A small contrastive audio-text model, trained from scratch.
Model: log mel input, encoder arch conformer, text encoder width 128, text encoder norm layernorm.
Training: soap at rate 0.0018, 4100 steps, batches of 128.
Rows from block 5 of the audio encoder of a small contrastive audio-text model, named by matrix and row number. Rows with one number belong to one neuron. Each number is 128 + 32 x the weight over its row's rms, rounded and kept within 0 to 255. All counts start at 0. Numbers have three digits each.
Before each neuron's rows are labels from the 100 clips, of 14976, where the neuron reaches its largest size: "strongest on" is what is common among them; "loudest band" is the band of the loudest frequency at the time of the peak. Only what is clearly more common there than usual is listed. The data: read English sentences (LibriTTS-R). In brackets: how many of the 100.
# gate: first MLP gate (encoder.blocks.5.ff1.gate.weight, 384x128), inputs 0-127
# fc1: first MLP up (encoder.blocks.5.ff1.fc1.weight, 384x128), inputs 0-127
# fc2: first MLP down (encoder.blocks.5.ff1.fc2.weight, 128x384, transposed), outputs 0-127

strongest on: the word "i" (61)
loudest band: 1000 to 2000 Hz (33); 500 to 1000 Hz (32)
gate.152:100090169133163180165108158095072089103162088197096082159176119139124154190104102134177121165118133097097159101107118131072174105162100066099109094150099143129180144120148141156180165125145130109136189132121168096141100108082132121124112126117160080091171124128150081099189124159107151124103089144125057150144210125091200099175115103111113141140157145174092142096086105110127111136140
fc1.152:110035140159142102111131148158185115099086142115151103129153098150139219102158154088187153116154083125164163168111102153102116151140119126192108102117125161139169154085133156101145122107121116135131104070135130155150107154132140061067166118115096170146204090113133061130238137149099140123135163098093122078121130187075070124144125125134109121124172116143154097137147156156137092108118
fc2.152:141157101077171132129086101112134099126065144062131147163133144148122116069156103168192156163114134129129152129138109155186135118174139102116109121150120143119055054158109211128110148109122163112117126138177092121061138118201180160126172141132167120058133167112110109135075125139112111175142174201142118143102079151153187110115092121115097113160046167096133152113124134144147150129142

strongest on: voice: female (92); the word "said" (38)
loudest band: 4000 to 8000 Hz (37)
gate.265:169167143137124116073128087128110094134138084077109139111152105131171114144116188192146078138102156112065103124090147119083100100128129124105112113177157102170145144086118082176137150143129163162143162141118080049073082162184142131115082170117113188125130173152103117177136118141094079076106157133109091100111120149107122099074079092202101146165079109119066116150141089078104109128148
fc1.265:139082092206139140091102112147090112111158080055144127129141076091123150063109145194188149109119099116148128101069101160173082109111075127140132147183097107149114113189144130180135114156114113105136111133134140086118110105169101106119098237103055167127135154114140109148150086125135112132097128133121144118075057144099100095098101126180171112106186091151133142150115114099107147087143
fc2.265:169113119179184124099147105117135158159098179139097166162163119069171123091117160114118133165128140142163126092131142138082137118069129149148142115082085106061151112121150117129165142170164146115126048167168050182162120162133087091136075090160100147113160128139141156098139123134149109174075127139102155129153003134109122141083122116134060099116112114111169132099120079127136119061131

strongest on: the word "was" (34)
loudest band: 250 to 500 Hz (39)
gate.62:069081104167108129124159124171128103094131111132148106120132146190155175101137176099076129169093090162119136087127165180161146110177144160115117114113157074105143172171196115127115108173103142131112097222107138123164126133157078103206133130185129067115174145133160160153125078151136086150133078095218132113108138152118117124159164100113135144105111115097137070152144160142126111087068
fc1.62:106092178110112134166174117109157043096148113130097106100135106131170106119111134142164145136102156131186169092204176127150204149098157102105127132097125111152125144167171095119164172109182112183100181132110177156115118095098115140136096110069119147047112157127144101038156090161157114166105078155127141151097096164132112162137177106159173091131140129123139125146082140105126164104068
fc2.62:152152096109149135164116128089144144170072097108046137130127190136115151095154095139140152119097139115117112181121109066164173112118166120152114156149102054124176130109150209155061079152101100158070133163198183110116089068130153104114135123108152106115152149136076103093151083124098110158110119158121163121133148152138163205083101078117111141125144123117143171166127161076131194107139

strongest on: the word "was" (66); the word "it" (37)
loudest band: 250 to 500 Hz (57)
gate.10:139104125113122125148144059105096113130124167062112163109155068121081177126146188144143117140124136113192144088111087118145113167158106133122101098110142159153108072133153086121146103083180168145105143173104102124194131094143086089124133181167129104080193110151108133216106140146148086087154098120126146143149150133171107101180166192135129150107141169153161066045154147132133119183126
fc1.10:156097105144098188159106078115077161100110128181128143106122134115133163133124116132194124139090114104097138099127127143101090106139108180153106121122157126179170165142140165144115152132153187071072076131084132171139103179119078087160127201091133090146184143115064209086140091116058124106131087125097164117083115191143108100140157153119138130115145115103175061155176118144124099141168
fc2.10:174117135136028152165088107152148141097085149161130130111159124131126128117111141124125119152119111131126137114181179151036132172169044160164146086084089088141117173165149143143070122117067195112154082121112193149138140110182133169123104113204161100123152125133127182082134160123115143097154104091141147101127124131092148119120081101158139117107131141121135059078082140125153124191102

strongest on: the word "was" (53); the word "she" (26)
loudest band: 250 to 500 Hz (49)
gate.21:121179089129166075081129142133091083132131124153131086160123108147097104110159130120092124223160124138101145107111130100072106169124165147146133090147060107073123088147146057120089146160100148136122043065118101132166100099158120093148118140191095150121097087085101128125151141170111179134145223104124129057073155155117133146080098115131105163180119137128101116111160146113118135085116
fc1.21:127190139131111126165164149150177169137128110111077156128106143116078195108132082197089147133121142158148080168144145110111145135135068080113111112090165080090135144080149153141145143123144131120110147166123101157117146153066167156104154082096127147194139081145116123123101146152101131062156061153085088070162116089172148172108157168156151090119160127191110126125088055097066125107100
fc2.21:118135137136095117138152143172142122112234111134094124140172113133156174153101115099062171151085106119153107166094110126124133203115174125100234149166136086094168068127135163126144164049112136130145113163108159051096145141108119115133140157163095142120108134129100097146126110133163118080137148101127079179124164062145176182143109133163184111141123143153131143111143138087093128093187

strongest on: the word "i" (65)
loudest band: 500 to 1000 Hz (28)
gate.60:080150121155099101148135166152140131147158088170159119169169169143145081212116103077147121140114091095149166139146161071143189176134112101147159101080109095102117098119165139148114164103122124118068171186158125097097121124055125153119099160178101090127117111155090125140109135149136113148102087102169036181115138108122131061098155081076070139055144143180127109141125150120105119124154
fc1.60:165138158140161114132165172096170106125103168048147104113094083172122173121130112093105160100166106124128176069177140076114121130120166096094135091069168148123060125095106117114154130111126110123157123115117186081112102090133109042090185144203101190144103192127121137118082125169130132147180131149149098104129160139142046164139109121108087131079120103114133124156138197134103118138142
fc2.60:112143068063186129143151150121181114062000123043157159146107137127138131064140180157173113135150081139132101142147145136156136141174186144124138081103152179098081125146128162114112115135145137159149117106128104064128166135163153182128131122151114183093116158112161164132161121140107124142124146097168099102088073147145154075102160127113117134141123175111111118156074166152129121132075

strongest on: the word "i" (72)
loudest band: 500 to 1000 Hz (38)
gate.277:085103158123205172133146125139077167111210070182135184076169147105122070196112122094114129070112124112143141140115149130142205103160116146158145141151088143100153133176158050141080173107134133116166123165157125091140115123085138099093135142120120083114124124127115150126098113068157125116103107155060151210140106143137189137125085076131097170087137110125106155127152112147176134122119
fc1.277:091100144094075093114152097137056118144147104163156161126162153174125103189103104125080077078105130090160157113114131119131184174195111157142099144154121175131146120157131105129105100144104147154107127166158118120108110115097154171090117147118145068076168088108122123116121106183102142109107067187153129185137130139121248062149158116079096105115174117115164147128153066146133107147147
fc2.277:116077179165096103159099180133154200140195095131128086139206126132121120194181131124105173098151089132088170149132118143128151099084154082110141172208181114185158145132109090080128141116092100125090148139124060131157104128093139080118137128132167097172123091131151102159146149111121101137142065065089171145207137147153141116119131100140154094109176125148142147138114089129142095096152

strongest on: text has "yes" (26)
loudest band: 500 to 1000 Hz (31)
gate.12:160158114134140108095170093128118114165164114109130124118144143149134136179206178152078099136187113161168101056159133124153111105127188172102164101117063148185105116164189081174058117103161113128146121187159175145118132171144175116125134092116147105103089160124148160178146134139149076135124103095219129080142070135116114080139114135106119094147143149131122104125102057165096120114100
fc1.12:133151075116148110128124154127113122115158183074070135166132137120151145136180121107146123099156093093113150072118105145120130084132077169122167130097092171131181125140165123097095097104189162084129122035115126103113122160179113156073149138090134070133192134096170129120189131132087099104129179150163080169135084155075113167105105181201104104126110134179130146127083079180133158127128
fc2.12:134078098093132126087111103120154170120174147157089150174132151106141092099112087123129104170179135147144153117078120102084102127122121118167098118173065099143126129107113107176096137196191079175156123097064109176137194092080147093081083064148138161117142165063166101126118099108094162150083144114122171141141090168198127125186097149089119133101159146171154140132128138170087154109116

strongest on: the word "she" (78)
loudest band: 2000 to 4000 Hz (82)
gate.260:089097131148149151099159136134083144155139072147113175079171122087174078175129092131145090052072149101118072143149134112238166115111077134166142165172128114078183114149100119165099113137168105117146070137131140100111122116149121136133080137121117086089122112095137139156148107093195120121124082128100072208120112146158192157119135166141134108120139098166093130099144140155136185145087
fc1.260:128158146154185166116103162179193145091144099154091099152116114136142153124129142177081149175147137183117079121085146139116093076091155153151128150091152081141166148134131046160097090155152136102093103140125168134122102124121108087138136079122116143176134159101114135144128154114102099148175097110181106089127110094204039177101070188116121122217127133125127087108121170140125132182097
fc2.260:177154128077140170113124086141113164110115140116127114133091167105134146062062093178154128168168100140163078144159090195094116134152127180152125092094127098110110166157122107204103118139189145111155081148155165147129156144166163148151060091121109162095135177121073153135122160134139109148173207135093127119095072131127116091083108168131105118130054098126146152115092141107141052137167

strongest on: the word "he" (40); the word "she" (27)
loudest band: 2000 to 4000 Hz (43)
gate.147:051140112136172086127137166107139135069100123165176164101123148130155061179221084205147136112137093111137136205136150112157113142200103141170147168104123045156110097154139085120068110150160114098125139124155099138137099099112077124151133119168071138107172135139114125144095118140133104118104071118103107158126172096144140123085123089179108155108141169114120068099094142102137085126098
fc1.147:114176113132180114154124169136123123166140116099157145079075133109115208076080166120116115154125096100112121026128095153145144132127128141069128105141142137048119141164130123103119129121060125129144129135165123100139147196149155133156103115136116133136105109136093199219100123119141171125153136127140181108209075098111142151167122077122122116150134082136133176179172117124163205117161
fc2.147:113144082087086110098123141179168126094060121169193120116110143139145151137092172196128100076132130104131149083110172143100142119111124130103130146114157131121133150124143146096214169131120140125139124141117070120194172129172034107177111138156128149191137074155215118160114123106118180120158176114106076119089155143146164122132081131101093095128073150178123142137137178135128106100079

strongest on: voice: female (87)
loudest band: 4000 to 8000 Hz (80)
gate.52:116068122218091123090146144127096082145155122117116138164129118156192130093147154150187111092154100129117112129123148128108103134153133121099128155138103097045214146113126155117099110176076114127112126143156124125102152145183145123124142171136090119119177177167142104146178104137136136148050100185097129108127078197173095150083165137216140113101115087073129125173070110105097140115124
fc1.52:079097113170106104140162174113138157209092130143153086132145139172086138111159138050159147123137172156124110115130132059099167156183129101114095113048112124078141088165140131117103121115097175068159112139135095150112122084126119142147169075125136100123140137151141176093157148104152091160121133191123116173122196155098099151134164197101107130076143141163149088112128116110083131128032
fc2.52:097158133088030149113138137137111156126156127086145114088079107123143134147076177141157096093057138156148119170142149163155127142149133150115136090148186075147108100138097164142114124124168135102134179123175137083102137108160163174105190151103162130165092180140066146111102143139088126119238084179121142106147180101121077134127143128097162133118087166153096159168101167138160160180142

strongest on: the word "she" (82); the word "said" (45)
loudest band: 2000 to 4000 Hz (76)
gate.98:074122113144146163102121114126139139152152170146112141058155146072107126156112106168125138073114093207140137190140116106144141099145098156135170151085031085109122118148114077167122162162111144071176080171094113117104102114061110046099094143146127085170129188167105154114147129143155148104106137124141055171156110171138112193104105109114106167100121122114124119110149109144152081121079
fc1.98:144102171165137158132039132078116153121111174143117131085111154092128161147121108152143143107110115181127121156109147124142122111116094128140185160076118096085107111142126116167073090120122129090175148153108129089166098081146089019078104115135117115114131190112145143129107148114180121134136182124135098216141113148178108165049109172108109171092152114099070116108194157135154155153093
fc2.98:183119061128107219129120077108125140131085153111144165144143139121141112093093085142158084068151180152094135137120107127132101113175094144190124117091204116127120124134126136184121142137186122150110131135110179128136158087085094170115116166098078173117123156126127099056137098140105150149131201098096117134118039158144085092140142171134131204134110102166085105080147106132158136116089

strongest on: voice: female (81); the word "said" (37)
loudest band: 500 to 1000 Hz (35)
gate.18:144098122146100121097105082143128118171168123074125126089142106085179113151142184184103150131147122130126158093094121107138099177111061155129107169161146163136116172140122105133120140121124127057132159149174117124124107109197119138096126201079149131134145120158155054163161083143155138130110150104109094194070079180104142064158067106200116156166140095095081109146079113146089126107178
fc1.18:137119141070126139147159175102151170138169127175160129097083142128097136176113084132071159108098175154137136132175107135167122119093150125191105124122123175100129122141114159177081157136154128148127114072158130159117118127085060107169167097144184111139093124121183151098158153057085159121154110184135126203086212108156160108152127179074121120065124114136157135090148169179144153168133
fc2.18:097151143100058167143145141096158137081096126103195083056125165150114056146134080127116126088123084149083115178128123109110137132208164156118123133135195163212091128093126116125100116089086141142117198141152139098093105115123155175102192172125118082184120147138104110108124147126102129113211123125110109135170210118116139127145125112092160115144140123170096150183131145111128157142151