{"input": "log_mel", "text_encoder_layers": 8, "text_encoder_mlp_ratio": 4}
Rows from block 3 of the audio encoder of a small contrastive audio-text model, named by matrix and row number. Rows with one number belong to one neuron. Each number is 500 + 50 x the weight over its row's rms, rounded and kept within 0 to 999. All counts start at 0. Numbers have three digits each.
After each neuron's rows are labels from the 100 clips, of 14976, where the neuron reaches its largest size: "top examples" is what is common among them. Only what is clearly more common there than usual is listed. The data: read English sentences (LibriTTS-R). In brackets: how many of the 100.
# gate: second MLP gate (encoder.blocks.3.mlp.gate.weight, 384x128), inputs 0-127
# fc1: second MLP up (encoder.blocks.3.mlp.fc1.weight, 384x128), inputs 0-127
# fc2: second MLP down (encoder.blocks.3.mlp.fc2.weight, 128x384, transposed), outputs 0-127

gate.236:472440429448564426514516510521522517460527511415385450535462490438495476464518490479497607501443483525569510386546473473468517429501531510456536413497545579528517491481511459419476518409617556474573489536479427477548511568533482463516464420572497572455559609475497413519535403495518515563494537406571557518497409579536609486498513508593517444450530485530546435504537452492526477566503
fc1.236:521560439434511435467513533486348495516504501457527541564537463525528494556543487515488505525650487548446488506532429548555460505553454453437476474569501466493589469468478519476393510590557469607398503368592491519409527473527520559492512510537489507546421481555533602476482536502518464498542534479489432501502516465457493458506478497422497452523514538604456530565496423644500453461477
fc2.236:406538524453491548417530482492525597478515458477526557589552543490500543465506565547472461509606470450461515460469495531450320573460536464509498426508535458510539549548459443521406496566465510433497474544456515475573582414526564528432472442544541463435400476445617542493520457534519424549490473476488452531437479452436558482489447560555486559496513563581491487502497431558449416474508
top examples: the word "not" (44)

gate.22:543491527492613513402461483552553541446528417485520573550506499616537549607518473618527552547489430446486453500481533420477509467546571450512443487461505503540449506483494497502512529461497581497405503472424462508553471540557535499510476545556528428577580447483483451565554517462462499498442573498467550460507376572548530524510471336429541473499457442502489547549452551511493569434563
fc1.22:398465480305528518512448523555496586480533513524438562411526462482495477534451454537504525542441586448450630488443504544491449485638507542476495464478484498435516502527420455583564514497561522392546544533447507487458478547547449379498543476535470494496470459514614497564498497546435483527475476598505499470440570537494511514503470522492459435481496504526499466400516567521492490576450
fc2.22:432494536329404526535511555585612499381508534444521491494558430532544557540559435481548446453397478554487522540534468483550481551462475473506486473487477524497518394562513519476467529484492514464481357407585505450527463415499527480491573546562466573496511450459413491515477462535428542586520518522552538461482561553565414546489521485522421494502470481506475520497464519443585483516445
top examples: the word "his" (38)

gate.165:457410457486500477495484477454552493496542497397408413467467513449551457449492567505579592588591520549508526482477489464462578454494511521487463453520548496470463477459554480490417442442536508550585503596524395523519512573544488491549440489500488506486618590470419412469615484538576496518485508445593567538554433603497536496522529475567574426524498458421514448482471464532514434545513
fc1.165:479505495505426614519478514547582450473533543526382458463441489512459558503470498559518452472301523453594547496510460458482533343495547496553468590477461527411533516511450506537516497478482488488566520571522540533547557591449534417542499454599508500499531526467451444573525442402507497503452502475524580499428485522526506481518590517492503414465510447465518503497582548412505528465518
fc2.165:457524473529442410594508515499482510548476531574447499466493454497523409517464553453541535473344534500568452547486487552526557438506545596570507490475525547508531492439516575509604359412577560551580538449479489545501509529436480428589546461551474462506566515511507472577502500507512508475533481483486510532531508439544510497538481458449526365511406494406407421512515543414541513549515
top examples: the word "not" (25)

gate.260:585481521519468499409590400462484473519624445511482433546553538501439449569518523538469439416479527449432425543478456608505440412492446502491446534466546598533485482520566516512601525568565562588481492416443513468527509441406445527491493590461514402473407537453511485513570529516435586455505480435582496550449524505635529500536498482497497538529494495478479486473519500498504510523554
fc1.260:408386438356395501612470405517414540616553472567477440491503466466517439513478499434438506440556440423479523473451445485443569478560474493504504490502519513465457515498515490520497523523489549438546594456526453518561574475473432541458513528555459465567518527533582440497465476580464520470548478418488552537577421476478548493536540455442454630524478536486519579529464524502493522470446
fc2.260:337479542505361495540525533517540572567600493550509475501470517479549465534550556441393476500483488461497525424461516424550597455502516446449509555511536543412495502558521533426542492472504497464534473521504458561518459484570410639422490467501482477519452543496530530490434551580495585511528446589492461436452589505508511506555562421435457497437478490453486541494427443450478485417502
top examples: the word "i" (48)

gate.330:517486518487555607515579484425581534569583441490508494556466452478519480528489496506567487482551460384496588523479497505430537581488507484484472473456467388505479504512539503468473474453426555480618492498439518475505492447495572556543440530554541528683538457474512533427491469624478404480503522517462452447522476504435479455497491527553429571443481533501533624475550453526425472500410
fc1.330:575410483434499396472399518589438523469484443578494518457524491528589526438501384507500466453441458572480539576397488421530538508479489410504570564532500528516513574501617475448518523500509453472480495443550465460527496570567459477431490528529493504341536448470573501502478601565502567534575563490545516466521508500429525494530475521479559496520561401516470486452491534544491476408473
fc2.330:545448514482623493516516520513566504482577528380488488447530471508558520582517439485539431613500471527481489554484399558467407525494514476423545510539419575587525418464467504507447485529572497492441555435544487509541460526493450449536563439578527551423504527462589564507498492453464530418512613467552543501438554493490502457453548521503498561546382548570459591589477510474526528442465
top examples: voice: male (81)

gate.80:432446477523477419455401590458449495525451511522550462512499502576501539411425552487452553469525401469478478495459423466493492490569420482583635542605491514466495530545549442532469514387465496518455548573503476441558480559487504467497482511512544470479474440442521395529457464419503496523546549496522477541540469464466603388516479398454454475537565545517538434410496442519491495388493
fc1.80:521581511463542460529515457529603503468512508503490442448454466497532404565514471549539637470567499548457541434546529456552447440458600499477455481519462481531589558504560586494618388557544437518486551535415487434465538433470546519487472510404423530508562508562555484432609536492527451551531524412467500538489467529483529507516563450604535486512465460547482583578460493448457504549500
fc2.80:456429520487400505495488423552507479447579496479492498559442490517503566465573495498506510518491477480543515470450516506517482520517487476457380447481487303542496578488482559503413448519445512455535533555508496382505520483517537495424549499503500579444530515496362522464573592520441431516542404474488535453501487508474381606386488517509515466532442535470468495474537544536469607432505
top examples: the word "his" (29)

gate.217:628501482546520513486471466533527425429501441473497573558559512503527551471496602553538452429511541462494458414422544501474479491424459504438461571590438539588500538540493435556513525540431475549521512465502504389494437474465464541546571640477481527450463590489515491515575464466507527529481514546469534482384444544462470433526468429568575511586522465431507541487513350500494462489479
fc1.217:630493465591471528475438413485530516466569422498518496551500480494521508431559550495631479486457484492471488497467517598429472462522445500476530506644477546571515490523500547562552520492519487525513487454422447419462477508547470586486560605420470526383512539463483538505554503493497550443408428480530548440556445463509428448454496426546513545597458528518493509578429500431437521421522
fc2.217:604553573593704468470497490544533491457507556484538552551506385527525428432515514617533541552536524509462545596481536559451499487477489487443551486425466460488461516492528506475550488571525550521529504557514390528516499530463417515559435508619559556572490426507528549511523505457471472500497462571538547533502509536481536500424498511594489497452595472531502500441443471424502437438481
top examples: voice: female (90); the word "is" (30)

gate.55:538516555512502477475483549457516508471523519510501504553474589457377517466522501472574517476499493465531555484545510434441480530615482394508551481473492550470579462420492553369469565449486483580463508491442475475453445509449587557459559445465500575591436462559533466512525476466515472540518528449519528470642445581502533588522489505598566437400512472419444406471536452580467458533475
fc1.55:560462532471440474469499531508510340549543507551477467533421443495560493518537533499605432471500516489537517457502455610533527527518472475506417430519502429546447532433414472422573485538506567453547573545463512521566406463472435469461450488551507499452404525487596508543537601510483522476501530543511459508599627497447518471495422469465431562475565492513537528543369523428541510521502
fc2.55:496418505530469474567499541564442534486426535583641441491589483500414512430476524414520570528409478429490395528511441510433515541566490512503474485494495446532502389498478520480528398342515469418542504525579503491509580506513516517497563548488527455504474437510526531409569562551542528421534548485454451459487546483547531495447508510542416463508468490504489515477585619460491555563508
top examples: voice: female (80)

gate.349:452466475578524527402565437534479520548640548485474495520467477449505485470508448536451453540574449516517528535417461620424510453552453488473513479515423415465548466485478561510484424546523462428506465589430434439448467559527425542420490539489420488465586495442502467577503484533599521537479540459491531555385479512471557572518405494469537455532536533461447519398417510461459485448533
fc1.349:436551470426415460524560484434521433493520480541521458549591494573472549423498491411581521597454497573522398430514496360518556528457524446502547467464551491474471457457500405574476513543451566475496545443515500517572612515461541570581501505492579519558459561520477567442557514478469527506597452552505467539557503540444500534480494509546461500474535532480586571516505416544445422431453
fc2.349:392406509482367509542551485558536495494651490542459526484479445472449500609591535568442503528378530487544475539492423453552438487475433469468463491533494389521474551481505522468528510539506494445514495534536506412487487470462430551481543514473555486479474531484462516470494518424526576497574476431460449470530594570488478632497505505374518475511411475522443459523432434484463439507529
top examples: the word "his" (28)

gate.93:483483419492489425529517491454525542470527440437484485556519505414507485485602591409473506465482493444484427385512535502491488417478506598392472475388518540561512485483479535539644409531479433545485466598471557486453560494555452537502492535498442556448423503488518453415530477625482540557549465512564488478450446519423498461476488463571494467603433545463488430546490490511497574494482
fc1.93:455617536465579521472540482465526428553531456480481497482464588457496483469444551478525443536564515491547460580493490551510425605538414514456501516522512549485464473508471539459495527472519504385470562451565538517443464529513477515574500517356534549469377476414534599385534455539450588468474448537548509447550568502459525482567457544540486529532485497509447533578483430629501510523580
fc2.93:580468514468470447436461516467466421503516597500502531516479491530472515548513482622475547514553566472550512447578500492470419566509468514494466477462451489404467455500468525456481471552501433509510507484417459474507585555525470501512441589547499633536525445445481513402485470478471599420440486412471470503587541562514454502541445504647558482406525564488502529493461357449452503422478
top examples: voice: male (90); the word "was" (44); the word "his" (25)

gate.169:489527539555397448540513521422607480581550461512532462554495526574466537526523525477536551583532554521544521543436455349393552453501527375455438443471452467438505421497558594517561627445492513554548528506506449490526502525502442454488460511485453454463496536521400512471500526533478602499489612464484495528440499541478483540494480420458444524533462513535417467489495485482430421421478
fc1.169:518537482427429576498545570420653494466423525459513514502546496571473470522546524483516510431555520430511488538499536402507551555555579480495441510445548562488502535525491488414530552453525444501444489437528505442526433450555536399399525542492467494460506423546530508591591492459479493546472589486439587530552412453455541462495498503424538425462480542456419458564437504535565584531439
fc2.169:581555413529590512461434498499530491503431499391481470548507448491521476386418448411546480573571517513481563501496539500465554506517496560455536481503528606516430416491480458532418441418487565454528478532513561497489481530492602422554539526459506457523511496509479434515494509547545431497516509503502511571480408398499532307501547487591486553461454538469472524468543570474526576437509
top examples: the word "she" (35); the word "said" (25)

gate.229:516447497537533589476372483424485495505548564437316465529501530464525499563443459530570520466579469473593580444486463461570602474531485502505492485564543563570479455477542558460540498548455544506515414450477463473474444609478458533554402357477450492516571517520490477524439536526512490495459502473510567479447542443517593453451492499479453496482495453425568477507526509436536443554523
fc1.229:476453550539443644512426613481615534467609595458410465484459468518460525493457506444531487533581438399540500508422540482527548458504497531479460376505493589539455451516585628499457486523466547431539485397449466455586457540494408456542520478514542515486507521553465442481522520496511506470463555490494523543439525412449522451464557495522484478505443443413512498518532486419510494514503
fc2.229:406408498513509519545517496418396482473474504532400590477380438505475509457502461552556498488443570586596551500488515472519538514562503547547495443552430459529466559472444522511499463421467511488598453529472443462458433517510466445596510514466515486468554524527452465540465559529453481476511511505528641395560465472504464523559540557504535455451443490403509405471496568460582504612530
top examples: the word "not" (28)

gate.300:407518383509561516516605535478436434529475533468513537451515468519423528489467544474565450543529469503505500526545588512468541492473539516565495499486589382490499577507547483477407492494460544450434563583553511427496508487533462428394533486558415521494522584490449602577346498561554444571487445482491460530592489509472427466479500427563513398449512449489481474551500510461501517539517
fc1.300:566427428492457531427424541533587488432474544491464508470515486557458482489516518554496502531437516527432508514574520482478460503467486542426447526522482685551545544466447456540496491464551486514506459460490523508519525479549544561529452530380621546494534475512598478425574443524439477463577527548531573440414365535503490439491427575435576459568552511467524472407515503505486467499439
fc2.300:524455542527511531474440463464473544546564481513384420496511529513430426504485456520479551488416486483514518547482557550468493537406524503482456461459522447558471502498565528529536524454458427520496485544486512549545381398539544661511475463417530443485521471564496392625562383411490486540535424413453569532552491409513523514473468503527481509490512498396515436503535522486460602506533
top examples: the word "to" (62)

gate.187:446553478451445464516475493434440498499553467582441564392585481461455482525457515465459490502463523437540478532529467460513478543459437516560506553547557530455486510456473533509536537537435493449576439572369472433481419497528606409564470541625608431376514437413510528477531476493533476500379455550495577503581492541513610565504524471491467525490471502480551466543529491550484512459498
fc1.187:495507523431516541442546511581439497554471491548563526487475508501487438569517525451418479424538394506513510501555518492573534490464432527500458532506513545513527493560451479497564566438457436571456500361451490545500539462505617498467556413392547447512452475462519492580465431481607506463544526640444394591532461591524545530458555480515454509541543529531497622482532504532464515453488
fc2.187:516541598500488520466552467443662442446530460469594490519565459509520470585514524590408484458409565494411557455469540501505563534520447425471465560499511510525517531478541527496565499548501510448410493468540503463422412381462527598420504523464553485577479421536525422525590489550487456511546436466470495533429490541506463448462516414436465515400535496534463500535504540534478569497444
top examples: voice: female (88)